config = dict(
    train_examples=42238,
    num_experts=8,
    shared_expert=True,
    lr=0.0015,
    batch_size=256,
    lr_schedule='cosine_restarts',
)
Rows from block 7 of a small image classifier, named by matrix and row number. Rows with one number within an expert belong to one neuron, the router's apart. Each number is 200 + 30 x the weight over its row's rms, rounded and kept within 0 to 999. All counts start at 0.
Before each expert's rows are labels from the 100 images, of 14848, where the router gives the expert most weight on average: "strongest on" is what is common among them. Only what is clearly more common there than usual is listed. The data: capsule endoscopy frames (Kvasir-Capsule). In brackets: how many of the 100.
# router: router (model.blocks.7.mlp.router.weight, 8x160), inputs 80-159
# up: expert up (model.blocks.7.mlp.up, 8x320x160), inputs 80-159
# down: expert down (model.blocks.7.mlp.down, 8x160x320, transposed), outputs 80-159

# expert 1
strongest on: finding: pylorus (85)
router.1,195,177,215,179,211,239,161,204,202,178,168,215,200,200,230,148,205,190,179,201,265,161,170,227,203,272,228,188,183,171,229,155,199,151,209,192,227,234,175,239,172,206,232,228,225,164,184,217,272,213,256,233,190,148,172,228,169,225,211,184,216,255,186,229,232,229,220,202,134,187,244,161,237,170,161,205,249,228,196,213
up.19,239,158,169,204,211,249,192,193,192,221,208,180,219,161,174,163,263,172,147,224,224,229,215,247,186,222,232,286,212,205,189,216,198,207,187,184,230,188,196,169,167,119,231,205,215,244,240,196,226,175,222,176,189,211,177,217,240,227,204,163,229,200,172,217,215,118,203,230,218,132,210,200,194,143,204,189,219,233,205,150
down.19,185,201,168,179,208,206,194,271,208,185,184,166,201,199,189,171,236,185,206,231,260,185,237,216,197,244,180,194,168,168,165,204,181,239,179,169,247,215,174,173,206,147,244,176,210,186,222,194,224,229,239,220,179,172,184,199,225,255,210,201,161,211,188,229,281,177,179,191,205,157,157,190,239,189,163,141,232,225,212,192
up.20,220,180,142,185,184,220,172,215,223,146,213,224,225,166,152,194,216,185,206,221,188,205,217,218,189,193,219,243,167,189,226,184,223,202,180,158,204,199,177,182,178,164,213,150,167,243,194,208,197,188,233,171,235,217,181,137,260,241,186,182,223,209,177,231,193,200,183,238,215,206,210,155,210,169,174,214,213,227,169,203
down.20,210,200,186,226,216,187,221,262,187,233,210,203,190,221,154,210,248,194,207,239,245,296,131,185,218,239,195,234,138,200,155,184,199,222,176,180,203,198,165,235,255,145,236,173,221,227,209,198,194,223,158,232,210,172,154,192,201,188,193,211,224,159,146,259,182,211,158,187,215,192,146,199,240,184,176,192,220,222,212,206
up.21,200,172,209,162,177,233,145,220,215,211,230,224,220,153,221,227,211,242,172,239,187,163,192,180,205,232,220,278,175,177,207,158,209,224,182,207,179,168,198,226,209,160,211,188,193,195,198,207,209,148,193,165,242,270,191,192,224,260,231,193,205,173,161,149,209,184,179,198,226,198,159,132,210,165,206,197,238,209,211,188
down.21,177,182,164,179,193,218,233,252,209,191,207,193,218,191,165,159,268,234,159,237,198,226,159,194,253,251,142,200,167,169,193,221,188,200,168,166,196,200,218,236,204,149,244,212,176,234,220,194,175,193,165,196,220,176,152,195,223,274,178,181,194,258,167,175,214,202,182,221,189,171,198,219,267,180,116,220,250,217,170,203
up.22,194,185,174,215,171,228,159,185,186,143,165,212,247,196,179,212,259,176,240,221,193,178,191,157,208,199,224,165,159,202,225,205,227,142,217,175,179,221,181,212,169,209,214,173,162,255,189,225,206,247,222,181,229,200,176,204,205,185,144,191,208,262,165,250,173,223,172,187,232,233,242,210,215,157,173,238,209,203,180,184
down.22,219,180,185,204,195,184,262,190,212,188,197,235,223,217,152,177,196,174,180,248,216,237,154,156,222,233,212,237,126,206,198,148,235,202,163,215,184,217,173,205,231,173,227,191,184,263,218,209,182,196,230,210,204,178,125,214,184,186,180,183,263,174,149,257,166,232,160,200,146,188,176,222,224,230,174,223,187,221,223,204

# expert 2
strongest on: finding: blood fresh (81)
router.2,231,204,197,173,187,164,211,169,217,204,177,262,178,233,217,177,176,240,167,188,175,232,246,190,215,181,145,202,259,214,201,182,169,182,227,241,242,196,188,180,221,154,235,189,216,209,200,166,165,158,169,215,186,150,200,236,199,121,195,234,185,169,205,196,239,178,206,175,194,195,205,251,219,223,235,175,260,168,215,206
up.19,201,178,221,165,198,184,229,224,238,210,216,113,198,205,180,182,229,206,202,201,105,178,179,246,232,240,219,172,147,215,187,181,209,189,176,211,200,184,241,211,201,206,246,145,146,196,204,237,212,193,190,238,211,218,219,220,226,252,118,179,156,224,223,197,238,224,173,204,186,239,230,175,212,160,156,230,183,230,163,174
down.19,211,196,267,194,237,200,213,192,256,246,224,183,222,215,170,231,199,177,240,179,158,168,212,217,186,204,184,158,166,209,243,241,194,170,202,227,213,251,241,212,217,203,254,176,187,181,224,213,251,177,216,231,243,226,198,195,189,216,218,216,174,211,259,240,205,245,219,172,134,175,163,215,187,203,186,204,188,177,193,236
up.20,165,255,151,200,149,185,237,174,194,155,181,241,168,215,144,208,153,191,187,213,169,212,198,189,203,179,220,174,217,211,212,264,265,195,211,199,160,156,214,221,148,199,186,216,185,219,217,208,160,215,209,140,165,184,174,187,190,226,227,231,215,226,184,183,171,207,163,248,242,198,246,226,187,151,231,208,214,185,207,166
down.20,225,224,163,209,214,177,149,178,170,191,182,152,202,195,198,174,212,186,187,215,190,235,126,141,293,222,177,227,229,225,257,243,181,172,185,199,179,172,208,244,213,217,213,196,251,219,189,187,215,213,181,207,199,200,133,204,215,145,163,164,215,184,185,184,182,187,169,185,229,189,249,247,162,184,205,179,241,203,180,213
up.21,251,211,183,187,195,183,229,218,198,198,186,221,316,232,209,173,204,219,194,196,179,180,182,157,183,234,201,212,170,214,199,161,161,181,190,170,225,215,206,186,191,197,217,178,194,191,132,162,213,158,268,204,249,180,199,200,215,181,200,153,201,180,188,214,233,183,185,247,215,241,183,181,267,215,199,228,188,222,170,221
down.21,198,187,176,209,263,220,225,215,247,165,168,199,183,199,233,137,253,145,240,210,202,180,182,189,189,205,183,258,225,176,287,206,196,202,219,193,242,202,200,199,203,200,178,191,208,256,160,247,186,259,221,186,209,209,203,189,175,146,155,164,203,179,247,200,141,167,209,197,148,150,217,236,212,189,191,182,250,193,210,219
up.22,225,182,183,160,187,173,185,236,198,136,144,186,152,201,213,180,249,213,204,256,195,156,213,228,200,223,223,207,190,207,176,154,220,144,166,169,237,148,181,186,196,174,176,242,160,196,157,175,176,218,160,152,197,189,219,217,217,221,186,181,230,207,159,196,220,239,159,199,234,191,199,194,221,200,226,234,209,243,211,208
down.22,246,220,233,187,262,156,188,221,206,217,192,157,204,229,191,162,198,260,200,168,151,176,203,196,217,234,153,220,172,242,196,195,195,191,193,177,262,200,213,208,205,154,220,241,220,195,194,176,196,194,127,165,197,224,232,251,204,218,171,147,184,200,259,241,194,155,169,172,191,187,219,227,210,159,193,172,179,219,228,214

# expert 4
strongest on: finding: pylorus (30)
router.4,228,210,216,215,225,148,207,218,193,257,232,175,217,162,183,177,253,193,162,198,196,181,187,206,224,188,198,173,228,205,206,148,258,213,164,209,221,167,215,244,146,187,167,155,179,200,200,216,205,181,212,210,203,256,180,207,193,152,169,206,212,180,221,212,176,152,209,244,196,201,159,157,187,232,206,179,160,222,234,222
up.19,216,223,219,234,205,179,151,169,173,209,148,197,191,190,212,190,205,219,220,155,180,237,223,241,215,185,208,190,222,189,193,190,168,227,205,175,203,238,177,219,205,228,206,216,206,173,170,147,172,205,182,228,208,166,200,180,184,211,191,245,241,163,187,195,209,162,234,238,200,163,173,203,146,193,214,197,256,180,234,228
down.19,199,169,237,260,233,236,242,248,193,208,241,202,194,165,197,233,197,208,218,217,166,214,206,165,147,235,153,166,153,214,219,182,223,215,218,222,157,213,159,188,192,218,189,204,229,179,165,206,112,227,221,241,258,202,207,198,201,172,157,191,190,181,197,229,201,141,160,172,160,173,159,168,238,223,180,204,150,196,178,255
up.20,177,190,235,158,218,172,261,135,191,220,209,193,169,225,220,225,226,184,166,219,183,189,239,193,203,196,262,210,208,193,203,244,180,203,173,204,203,175,184,184,232,217,267,229,171,186,226,189,210,198,183,178,201,192,253,196,191,193,208,235,250,224,250,201,184,227,194,236,198,143,195,241,143,198,226,215,181,159,250,120
down.20,141,210,241,195,203,185,196,222,220,192,208,196,175,248,179,222,251,183,206,214,204,180,240,196,167,205,200,215,190,223,143,224,166,185,224,161,212,208,233,242,227,171,276,157,186,120,212,156,228,195,178,167,204,228,226,154,215,210,239,218,205,172,230,154,155,258,209,230,258,185,191,159,187,223,216,249,186,201,212,196
up.21,136,192,174,158,222,214,195,174,225,227,217,171,187,221,215,256,196,192,176,226,222,213,248,198,159,217,244,234,183,198,202,231,193,198,200,205,211,175,157,158,269,183,265,236,160,197,232,150,222,217,205,184,196,205,243,181,162,173,216,222,214,211,231,212,209,221,212,202,187,114,221,242,140,184,239,198,171,167,223,123
down.21,164,219,253,190,186,189,200,240,218,192,254,186,160,242,160,214,220,209,209,213,215,157,230,193,191,220,189,187,217,197,184,199,165,184,218,155,224,220,253,257,213,165,268,154,207,142,248,148,212,202,180,201,183,238,220,147,242,224,231,231,191,136,251,164,194,221,235,236,254,188,195,154,189,235,195,212,181,192,235,214
up.22,163,222,210,153,223,212,198,268,210,166,216,170,186,237,203,183,219,168,168,190,258,212,191,161,215,234,174,161,151,197,170,188,163,212,220,215,194,151,186,178,176,170,208,189,222,204,220,217,205,204,194,234,189,223,188,234,197,207,180,165,141,218,259,195,216,189,196,209,166,224,209,224,252,189,170,207,165,282,212,192
down.22,193,219,190,230,153,199,201,213,181,161,134,218,206,185,210,182,274,243,191,239,226,175,162,180,244,181,141,204,186,213,198,152,182,191,219,131,137,217,242,214,221,207,269,216,203,186,223,190,170,195,164,189,222,225,157,167,239,215,199,205,230,146,189,163,190,173,250,194,212,205,187,198,190,199,180,185,195,242,169,215

# expert 0
strongest on: finding: reduced mucosal view (53); finding: ileocecal valve (47)
router.0,231,184,177,211,230,207,173,209,234,157,141,136,144,167,211,241,179,156,254,178,179,193,216,242,213,166,212,183,213,143,162,227,205,172,187,149,192,202,225,215,286,236,207,207,176,204,178,186,166,203,202,213,172,211,168,236,158,202,155,189,166,174,165,167,192,273,193,204,196,193,176,210,145,225,261,161,196,240,171,194
up.19,228,258,182,184,185,150,190,206,184,226,213,226,162,236,241,237,228,240,195,202,184,239,201,200,119,199,185,216,210,246,191,206,170,214,169,223,208,185,162,192,199,135,176,239,231,228,217,212,166,170,231,189,199,211,228,115,182,151,222,179,231,197,192,231,206,173,229,207,198,177,176,176,209,228,213,233,100,195,172,144
down.19,196,200,153,140,186,161,218,152,187,216,180,161,170,179,260,206,254,192,244,166,204,185,199,231,197,193,266,218,222,201,215,173,219,212,176,239,157,193,203,207,239,198,207,232,217,182,156,195,244,174,177,193,171,183,223,120,195,124,211,237,178,216,182,182,141,236,216,209,224,212,191,229,139,205,296,195,168,224,232,158
up.20,199,189,211,240,197,171,257,251,172,230,195,233,184,222,223,240,180,160,237,190,245,204,232,221,165,218,198,243,188,231,169,158,230,236,185,203,220,233,175,215,206,197,259,208,201,180,180,187,178,198,208,238,192,259,284,140,176,202,167,239,210,169,182,213,205,202,189,189,201,218,184,92,198,182,194,228,130,164,236,166
down.20,196,185,186,235,148,167,155,188,192,213,195,193,215,197,244,222,263,177,230,173,213,198,181,212,219,146,248,219,222,190,198,195,204,252,167,208,159,239,183,191,204,147,210,213,176,192,229,199,230,181,237,203,202,172,184,113,164,166,231,223,195,182,174,222,197,185,252,189,222,203,170,192,146,231,264,173,162,181,212,169
up.21,193,169,171,173,170,122,247,252,190,216,226,223,160,221,155,155,175,186,154,234,215,215,197,200,187,228,174,235,206,232,211,228,219,202,186,242,248,131,203,203,135,232,211,230,242,226,176,246,211,182,192,207,140,214,210,180,250,168,179,184,202,191,229,168,193,168,101,241,181,220,278,173,230,219,133,201,227,169,165,158
down.21,164,143,187,212,202,215,203,197,188,222,230,199,136,185,192,215,219,217,203,194,243,223,223,150,198,217,190,205,214,243,147,219,171,199,159,197,185,183,234,223,181,209,195,258,196,207,189,230,210,192,198,246,203,225,256,232,156,161,253,195,176,253,229,112,209,177,156,196,203,197,209,213,183,202,222,197,210,214,211,203
up.22,197,244,216,182,238,242,172,225,167,167,166,228,145,201,163,192,205,258,190,236,252,184,218,211,180,179,156,153,165,200,214,198,191,160,188,195,219,178,226,236,178,171,187,248,261,241,228,264,168,242,154,219,161,195,190,198,225,272,206,164,194,275,198,184,230,174,178,210,146,183,190,230,216,152,186,237,231,170,190,206
down.22,194,235,192,212,199,224,241,147,231,199,238,190,172,194,214,229,288,138,225,176,170,222,230,206,159,160,241,200,163,198,209,184,242,222,175,174,202,165,230,183,161,140,223,229,168,204,236,192,199,208,195,200,222,211,240,197,195,215,225,217,206,170,206,187,184,162,197,199,186,190,177,230,110,153,243,203,171,206,220,207