config.toml
dataset = "capsule endoscopy frames (Kvasir-Capsule)"
horizontal_flip = true
targets = ["finding"]
parallel_block = false
inner_norm = false
shared_expert = true
layers = 14
positions = "learned"
beta1 = 0.9
beta2 = 0.98
eps = 1e-08
steps = 7200
batch_size = 256
epochs = 43.6
Rows from block 11 of a small image classifier, named by matrix and row number. Rows with one number within an expert belong to one neuron, the router's apart. Each number is 128 + 32 x the weight over its row's rms, rounded and kept within 0 to 255. All counts start at 0. Numbers have three digits each.
Before each expert's rows are labels from the 100 images, of 14848, where the router gives the expert most weight on average: "responds to" is what is common among them; "peak at" is the part of the image that holds the peak. Only what is clearly more common there than usual is listed. The data: capsule endoscopy frames (Kvasir-Capsule). In brackets: how many of the 100.
# router: router (model.blocks.11.mlp.router.weight, 8x160), inputs 0-53
# up: expert up (model.blocks.11.mlp.up, 8x320x160), inputs 0-53
# down: expert down (model.blocks.11.mlp.down, 8x160x320, transposed), outputs 0-53

# expert 6
responds to: finding: ileocecal valve (71); finding: reduced mucosal view (29)
peak at: top left (90)
router.6:136132136073074157114111146180186132081169133103151117171115182163100160082146206137072077109131128150150138138202178130142149141106191151151110163153098185143147
up.0:126092130103109115116111156083180134190107154163113078139082116123167147156136135203143076073165141154172073141155179100101042055137073114191192171158180112169106
down.0:114111226148089097124141126174139126071107093138126146179129154140176162146186082178169140148115155124086125125077118135045128074139155158092093181154053151128156
up.1:144070138112155064109077181123099114138062116137161116079092156109109131135138095150193181057091134125146060146109131162108156155125140113065134094096107043138111
down.1:174111081091117174127101141128103095120104122174133166132069147092167170097150152125110173098136168112142084176147084153163128115141092067073116204127152115130116
up.2:063126142164086115130184169176166079140138190099107115139168098164168105138168092168076129101145141131079152121089143080111101093187148127096142127169158123139173
down.2:125120167111131133095123089152136154137112091101117138094177133158142108177135181149153119075101178045113107144128144107169088141111153119110127058127096066139147
up.3:104144137158109098111111118130125126101165132110173116135135133157123124101118066174072142140115093160159098082132113193129123163123127196080135096172111144128104
down.3:128138155136144089095138157151141172104107072108119173123156130141154127174113137132144176102136140112135111184046199121124155109069125091099103098112132122145151
up.4:099124102103217135158131086086130128071116056110141119104086143117129163179127135095132114190160101107130125119117157134148081105159093150121163158123184102123144
down.4:077181072099092157202131104064137146142192150161141131215076116093148131042180145097119106201152087058139087100143108134127168142130104134121107179134170144183115
up.5:129075104086132106115121159069110082148129072165104083098152119144122162138120089143105100132095110129142114105158140144097099141121017158150179116190143136120089
down.5:098126168068124141142151115158183147058110089120148085189100135079141112108185131109184100219139099157162131108102162181159150093101105114064141123130079148173145
up.6:140187131155107107063169133193192096199071127098155139125158095147149051140144143112104125092106096140101116128114145130112149154091156104030127083130161103122151
down.6:105117146131097115103131142132160152063082085087121147137169111132129130150132154117153172121097177076120093133093139098169130115128127072086151073134087112108153
up.7:131111092113136118176125111173113165110097109104110124129113143097085095111088133184175109076147092123177097147139133087134116123128108103101177108173091092145192
down.7:085136125082123111121092165152105150073073107058105146126156157133154167145182094135148144091074092096143088157107176114074114169111106129098141079165099113136143
up.8:078112160076136127053150149160145170120090157091111115128144084143101087117183125150126110127125173154137168130152189090123143074118142122150103126118180113138159
down.8:122123176151158115146185125091171155084068067062138139143175125111125125139172167153191117127114181097102117091096143131123064102166165148101134101151082122147160
up.9:122103121138070141079160104141125103162071147118112131124084083144115126138172073123115160104149075109129152126145168095074123074088111106184115155143186104123174
down.9:145121160075135093088156112100173158099136055124134169121143114177121129117196181142187121061127142101081092071150127126123117067135098145122122141158089125117124
up.10:115120125153147180188091099102161121107168068136118153113118117073124079151153166171104098168132127096115146064133103103148073098130133162152186127129178127115160
down.10:091209137119136185181118105081170103102146124119103143237119146109147128098155146105133074188143078059124091120103104137169120104114122127125134137094157124179131
up.11:152160164165083117105162115169161077178121160150115113138169101178141143107145114155119116161144113156122149146142107153111144128118123101106126148146149167124152
down.11:116125175105118118092111124152142167119102088100157103125175138134128105205132149131169156129091218098154134144130149116161136158134134097095177092124091096108143
up.12:192143115111157173043091125093137151158114170143100144114079141140129130099119154086167133093124155159098105112144109058127178188101111155090091112142179116167048
down.12:128165171116134181143166089120134162116130115124145167095161121135135134121112183099174107111090095128210080108142147113164139099084121194091140091146089140125147
up.13:151123131122110117136174198127124069163127121146132147103129095183130123141143098206124142157115153168128117138117102130121106146153160115081169149203162124160153
down.13:092112184092131124062144107120165190111085117133189157134157115138128148180138111165161120149104160108133129145123160133140132098125123114101119111135101120163171
up.14:151090153085095178147123126157151134100109114064128160092071164128109110126141163168136115144117120167126110065158140185188174123112131181092148139160149153140173
down.14:123092129142074094106151134130139166081084067132103136139078140144177207168121086169167133080179129109156118149085125125082120108140132170114107126139051142160152
up.15:135112095069169128085154103147092175138104164134140125114103118074162116130092096145150137130102130132149120107143095092123140125144000137161138145134159043114036
down.15:105094123118135161123099048132119112178127039136138087161113138098120135131110132105120134142131115148133156122126147144113177102176092129106157166138160111146130

# expert 1
responds to: finding: pylorus (40)
peak at: top left (33)
router.1:124127187128129087089139144197184164125161114111152092119174094121202099124213150168083149105123138077063109079083122103153121059175150097182153116156176118060113
up.0:092120129149072131093149122110096178173189149109132153172162155114156089140100107173106039055106144137117153152139094119101096144138087109090135146112132145174109
down.0:139113074070080132111166136106119081178127149111123121132186098108187157127126102133129123140095135139120123109195165161057110162127103105107095137168149108162102
up.1:155123050112109127076100162093112097152136081101143118147092157106123197139122085024125104157107134126108094138160146196097153169139155131179133113181159130129123
down.1:133149170156064158147156159149177107143166146143135167150140124129145166176134156154063172124126097130164132088126121139174176195072131140098074133008128131123110
up.2:151158108071157106128169153093092119146106138125155119104084175069117121145112160080153134149143177166119105107157141096131124101114121078151148188121136140135112
down.2:113153125175159138089172100103085126080066095115149141096192123141126157182106111177115144113139118204167171146088146079092128146186127129120084150046127131159140
up.3:077103102127088103107154170153152120115108107157086158069082143142116122139081098094132120078180108154068115145156194106102106119127128146134081086099106129134043
down.3:135103075180137150128117104206130136150129122141169140080150125182069158157073078141149120135130137171140101163130093162137221175122134123145159091179106108087071
up.4:184134115130199187127139106102162146109151150139191133120102128155062112069180134110170159108083085119165095114191130119086178176088125157066161048108132139105101
down.4:114189161140153140157075118122177156138169130113148110138137119091139133133135111122140150114149077091147098116180129153127178156098128171160195114091139126131113
up.5:152126102125112080099114161124123104102096108144085095051112160134081176124094089075156154094171085137127153160134183145117138126127144166131166113157129134169084
down.5:121107058130123157118116137177114146162113113159190157079158145179079150158076074137136126133099143161107096145127146186145196136106106146121147108217139130129089
up.6:089121107142142123142123096132095090115124107091131176060116187111071082123137111103123149126076166183141104110187166142124137151095186113170148121103192126181140
down.6:101084095090162108151218170156140167112109064172141123129152176118079098176132138162157085127106159151107146115106049118173098163151109105157158098108081113152100
up.7:127147090090109151164079158138111174167082120143184131084152177128132125139103119143144108157068140159150107172165109167147178190124133113117161127164135101132097
down.7:115157126151088156141165123133115147142155151120076165173170099157172103154110137134087136166171143137137151121108169074122110140096125086158143159088192152120115
up.8:093147102115108090118149171139146087130073038138107146101084177103118138170115098078172084135181125167114119107120147093149137138150166157142088154134132076120153
down.8:122115050132116140136136132173107140159127084165187154089107120164078133138094093134114098145166155173104155137103125164181177119125092140124133095170114109121082
up.9:094097122140138079139137055144118178092113193126130116141114139077160137080103152141133149119140126087126141179141162090067066083125107107139092083140120085121105
down.9:095070141123114095122113143072114146131123198109106105152150111116169134142142132124149118101089151129137113103165137164045124216127160115109113136104124130201110
up.10:117090112152085087176145090121076187127112138121109169088139087110116098059103135097093110098123157086146161148166169094089117099118087091161082112176094101117086
down.10:095061134175119105128130111079089126158125187142130090118158121150107154119125110121149093136098150104137172129164094192065103146126104124109117131108070130162081
up.11:170080077105174140133088200142158125118085082092155155120120135130132175167148147130144116156146162127123125133158091172122105109127147138105144117109079081200185
down.11:050144154131145130167116045108121161109081078099188089150109116122176090127109123145142092119149157119159104103139103150227114134140152138133175087202152136134099
up.12:120143150141132112111184085147151142170143129106114109135192093168167110194109096166081098144114135126072171092070103165177164121205121120198134164135163154102142
down.12:125126163125096126133149132111143124161148094094162123185143127112205186171120110132082158096101167117104138138144137160058157207102093123078065129092098123144147
up.13:070188127092076098114140169140135096124094043151111125100087156127104173121110116074158096129192092172106149121136144089135125145125167153128134140141134106142116
down.13:131098086146138141139116129189114155162124084160173165079145143190068143138092080106130124151128134166105139149109147171136203102140091112113129109185124110126106
up.14:109175115132116137155147111120110144157125093146144128180143112129163048170106169117129079151080157137104103111115139151168211134127119123176183096135140150084096
down.14:123160165130091143108165174098131144145153096108124145126122163137201152167156097142078151125127170159116124113139148161092157218097088161100090148081134154113100
up.15:126102067129120150113121122127120114156102194133079172064089122133119156079141088095127092085108103076145088125125115168119089130073091129145055148129130069148065
down.15:133120120185102108155200109200095138132112183132104085073139131184098093167079094103084161103163135119139180140084129129137155095083154100159146107103095139063136

# expert 0
responds to: finding: pylorus (71); finding: blood fresh (29)
peak at: top left (70)
router.0:174175141096163166191103128108108125132173055057130161141066117126090171146069137156130159099136105122104158153150084089108072134129081126116187145169109063162141
up.0:131113119103127144132074098035122163090150110098152158108134147081181085099140142133118142147016104134156069064161160196099144180125113153107167126144120168117148
down.0:111126140098118138075107135094111167099200193132083212160106140109175152146173117136140141115074136091097115103112128100073139188121116113120126147098150148132179
up.1:110087107146133053155128102115120108138160061149083113074127136118083106124132131083088220065132109130183121123119126118141158109099154090086080105123103122093165
down.1:138168121167070162112134146165137110199114175160066137111164157145123138128126172117153145145068075189138110065116203126167155188070143115099079173060144108082084
up.2:099152155163088092135094106131180128111094063170132078106106137099142060108096155077147131100151108182109140126176146136104127090087133141090112122184174104130132
down.2:084138199163171143168215079110113155129150145116076138128126095192160146123091177146116138109173141135097140123070088089173083064113149129132061132116155148161111
up.3:157124115157120143127059121147168126070103089128138083139089155113096147158141129105111174120119120152114144122141113121118126063102176170139109135151159143150108
down.3:050163164116124153182161076097129164132104156123085095144121130127143146128103150125109148134195150147116152113111165080139162107164162143156104155156136149165080
up.4:107094124067169138141067110161149130143118114167171115153151130120106040097175183111158128038126119136130089148124141177115107125065099105072088084114145083149146
down.4:092133150177065153155166082146090135128178126122065123147140167149118135112132161175105035142106119135130106138155112158163170148107119136119105127120132157174087
up.5:158116125117168164072123173109139101158157166138182139189156119155172134165153098135127098147125170118099091128097124155122148096147131109203122143025179116112181
down.5:084102149161114103120116169222115093133174086113128151182105144113124178123143151119142106103110091137122136085060180101114144134102178119090113124066131114141099
up.6:184120045162110142136124132088175136171138143183139098108097079139144110134143105091128109084152142117108086080096085140158134125081120080149100189139173120074076
down.6:109142198179101162088108141181166103141161154152131103197115134136132119145112134105164100135125107131117142072125142067200141109112157124122088137070124121161104
up.7:104076102091155157080197189110135096139127100101149139088158078132111129133191134094097095126066092133126083121035176113135134132134134068167144149115157171138124
down.7:150132110168127154130125120167119114160144117093121126168116124129083222168084069080151143139080114139116134193096132082082161171208150101114171131150111102097098
up.8:144156126158144109095158128160068071174148156159141137146175107171128173144112088136147108121097121114126130146130096083104139127121106061120139132128125148059124
down.8:142094154151123125124109162180112115150186132132113154122142132117138191076113116121162120118095104100137085102061185105145145121108181117145134100110121075084077
up.9:111133114138135134146080142057150164085110091115120157082097140075162118084106173114120129140030105116168085047159165189074146172113127122120156123157136180129151
down.9:109141162117132097075170120082104150112192181123076203133120124088150150096181106157113143126131140079063138079083116088077133167128105132072119150112141148129151
up.10:083128092149091093080136151118161053138152062123124153123143144099157144122124083112138180136146183120025138125136125129075232153161162113169106100133072132066102
down.10:129121152171112165113137170134127101169158134145088135146142154114126158088104158116114118133145103141135141115082189087129130129102189128136103159104138151128093
up.11:088074122134090122144106124083111181119097143163128123053167126164105094084168128079045124157108146149136115078133169113167116118103122121152102094148145116168103
down.11:117130145129079110134141062112199132111147152130114113159153134114145141120112165169091111130076091095142152043142175073102072136102100118113082158067162114155107
up.12:142134082094092136101106160171170080131127129182172069115204138134154102069135132097155129067132120098133084161161166078149143167092119152140166118145164139094046
down.12:101145154137103134156131162091146095146196149147090068096110164154120208146155139119141120087130078123111116128130168123142134131184184149138145111116164168142108
up.13:158132135140191124112178114137077117167145146112097128174146071190155164204117087130120092152093131128105132152143110139094099121123078104148150147136126131103169
down.13:128121158148150094124099152207108092147186121143107151177120127124141168098137137119181131098088090099142098083063170095154129151127182114145133135103141094097099
up.14:203134148128157127133189166124161160158154132115135093116222096171124116100104100128067135116074173111167163129179098150131151150175142166152160166126172100103103
down.14:133215165152136126144121115120139101104184134126103121147129138109120182133161139121167126110055070095163101035081163081105121134083160120123154157103137139115093
up.15:130167164126125134127182144153087042153125120157134169144178154175143074034131145064145147133125132111105149152182131084094179143153164102111140128129125154080095
down.15:108151160181109142135106176147096118149165126175056147134151164141096195097130131134143095119098085144125099116078181090129156134073170109131112115094153151138091