Rows from block 9 of a small image classifier, named by matrix and row number. Rows with one number within an expert belong to one neuron, the router's apart. Each number is 500 + 40 x the weight over its row's rms, rounded and kept within 0 to 999. All counts start at 0. Numbers have three digits each. After the name is the row's rms in percent of the matrix's.
Before each expert's rows are labels from the 100 images, of 14848, where the router gives the expert most weight on average: "top examples" is what is common among them. Only what is clearly more common there than usual is listed. The data: capsule endoscopy frames (Kvasir-Capsule).
# router: router (model.blocks.9.mlp.router.weight, 8x160), inputs 0-159
# up: expert up (model.blocks.9.mlp.up, 8x320x160), inputs 0-159
# down: expert down (model.blocks.9.mlp.down, 8x160x320, transposed), outputs 0-159

# expert 4
top examples: finding: blood fresh
router.4 100:431478456491525542546504403509499540456503522554564564457438546531446510402561438523450582499526504451558475475460452454545530514579519545448485456509465499458547472545440490522472427431421480601479511522463470587519472526517465517486517478506511538516547533497533509510467527503511505549508470482489467549465513541449518527545551537547508485509628459545456542526485532513505488496492513489472477454464466493509471567518524495501545541483495447473551470532479476559501501436453549
up.10 107:544483491505514462528502505454597495520476481506451528537478596549506495591523558506517488474545553536495518440515487508468483494535546548489424528440480422500533509474437492432483517428504490465503500466480588467498532440464599473486430479431480570477409487535516553518475499467539479471495497544462529478431435524476452400534517504475545425408507489422552502524497518521529494542550472493492491474526477450501506515551500516478401475498476522508557548470538505469529541525460527
down.10 111:546449450463493546423503503528539421517578531496484517479498544587431485489517531484534467541512529529495478480581464548497606516542495510510509497459545461523522438552483511419457465470464491482564457426434544506451554429496536516433517537523510487547443498478502545489490475477580599495480465489484482429554519503469529537526529458523549520445548521482538469529538510473479455466505455440548425517508487438538552480529530435530442465490557549522457486514558495498448489442501528

# expert 0
top examples: finding: pylorus
router.0 105:556491481467534512547535479488509495527528454493538519479532456415548487491404452453545474507451565450488530505517471508463468555547407507498526549517485442483445505465579443526568469442522512487450438524491505497519462576538500501472435536471501457438529563506530519498498462508484513451503504534544549468455443553559445468456481500415581509475459487548485487501540431515462538503546453406460516547510539589554493489500502527485488452432458469459523467581528508450442497522527475
up.10 111:586427482534529549502415502461476557480506473492539465516490514474535487497518457517516514479468521460480461490500458489506561455460492504526542503449527506492451456535458444508549592517492576493532420457515480470518460499536476521454470507418434466489561467536456556550536555486429532525510503504506496494506441451549530527545430489504525460486460430485554601451504459489408498566488532512448507471522470546577517572486494475457555431558507502520476533476435550559542550528567480
down.10 115:443447479550484484463496528457531494518443530559520482518495594551506535563508451593520516544479441532476493440498541478484527527496465414457455579469512441529436517452476453520487465532485499472480517503563424511530448544542491531548500518443540523512547575486531484544476467511499449475480527418480532555497479526474394520516445526538424527565487504555551522453506528479541448470481462571496527503483428494508473541430474507494464484560577507503481515482485494547489593533484575

# expert 3
top examples: finding: lymphangiectasia
router.3 105:553472531548561516525502611447524453541570428482486453486449524530475553490498522543503472512541484574525452513464494475471451459502536507512517435466485522547559438415449470461460537539534485470538462545485551543510547515449594516512528492506494551546445510473500539494456460536519476424498479540506515453512467491422534455487476492467510503523510491490522528553453531430425583529550536516514469407470524426538566462484469449517520493445578482495483537461513462450497450437499463
up.10 093:525496469544530576494491533377451457544511535526492513511497465524484518539467371554518463517522487500465526527458444512541532490505484474646498533445473477514505475513524478480508540507463504492537445422546513490498426481522463502469538510467540498509465564479464479544460506533529534489553536472423502543542366482464555483491417512461490461530483474556531528409472556476564545492466483469522529560478500540454542467497546510554462431529522455549517529500473519531510533527516503
down.10 095:488511522470436485545509525516482481476538473443476535470458506533473463490498490444549511514502521439506572469470509469464463440527502431560600491498496506505494502536510485538545507514515505547494479498520493524503491504617435481474531512459440486553502564607486562521547578523504469506550479468535596597543478443509559584415555551506492556458520534475464479514502483569493510527477419513481506543448494519519495475471535409496423543461492479408458505535506454509497525548453475

# expert 6
top examples: finding: ileocecal valve
router.6 098:527470522506529422540492523567488465560482443485471474552507492496510500567483533452481446512554427506475464476471503562550521501468557524528476532520467522472447558504552502469501576522491476496523491474439569458522444506497529458436482448551429505555469398495458533512487486495463502553574450571494503486495496466598548554446516461526546497439539512512533549514480512493539494464487446505469453558410560522455403449564533503431446428524534449491541505457455467522499501533509497
up.10 095:529495454467523545402414476508538473559445577513528556448473486521519508513482474513606490468464453486509408450584524463450516567476461513490510498479573476466401519495501539469467435486527517422532481473455484523457538460511559450530469503486480565543505502535490490566546529538483427518397519479560499460513495487505480574478582454463504496517474528514503466462512464476535497492559563448478499520487465547516565515488500451506447516486478508540476577411530521447500505511467499
down.10 091:463556520528470455445477530500518502462563481536514581555496497478440473481464471397547498476477475499520525475502491455475497439494521575454521457489446486537532484482547497559450507461525538526517454483446537537534420557474452507510461532497472475493459492484465523474488535451483586536504455485533452541433501479503606495557567457397545453507516519453472481513522462548447483493553531548504512466363554477589489505540477534493487566489473476555542501527455469494466440553522486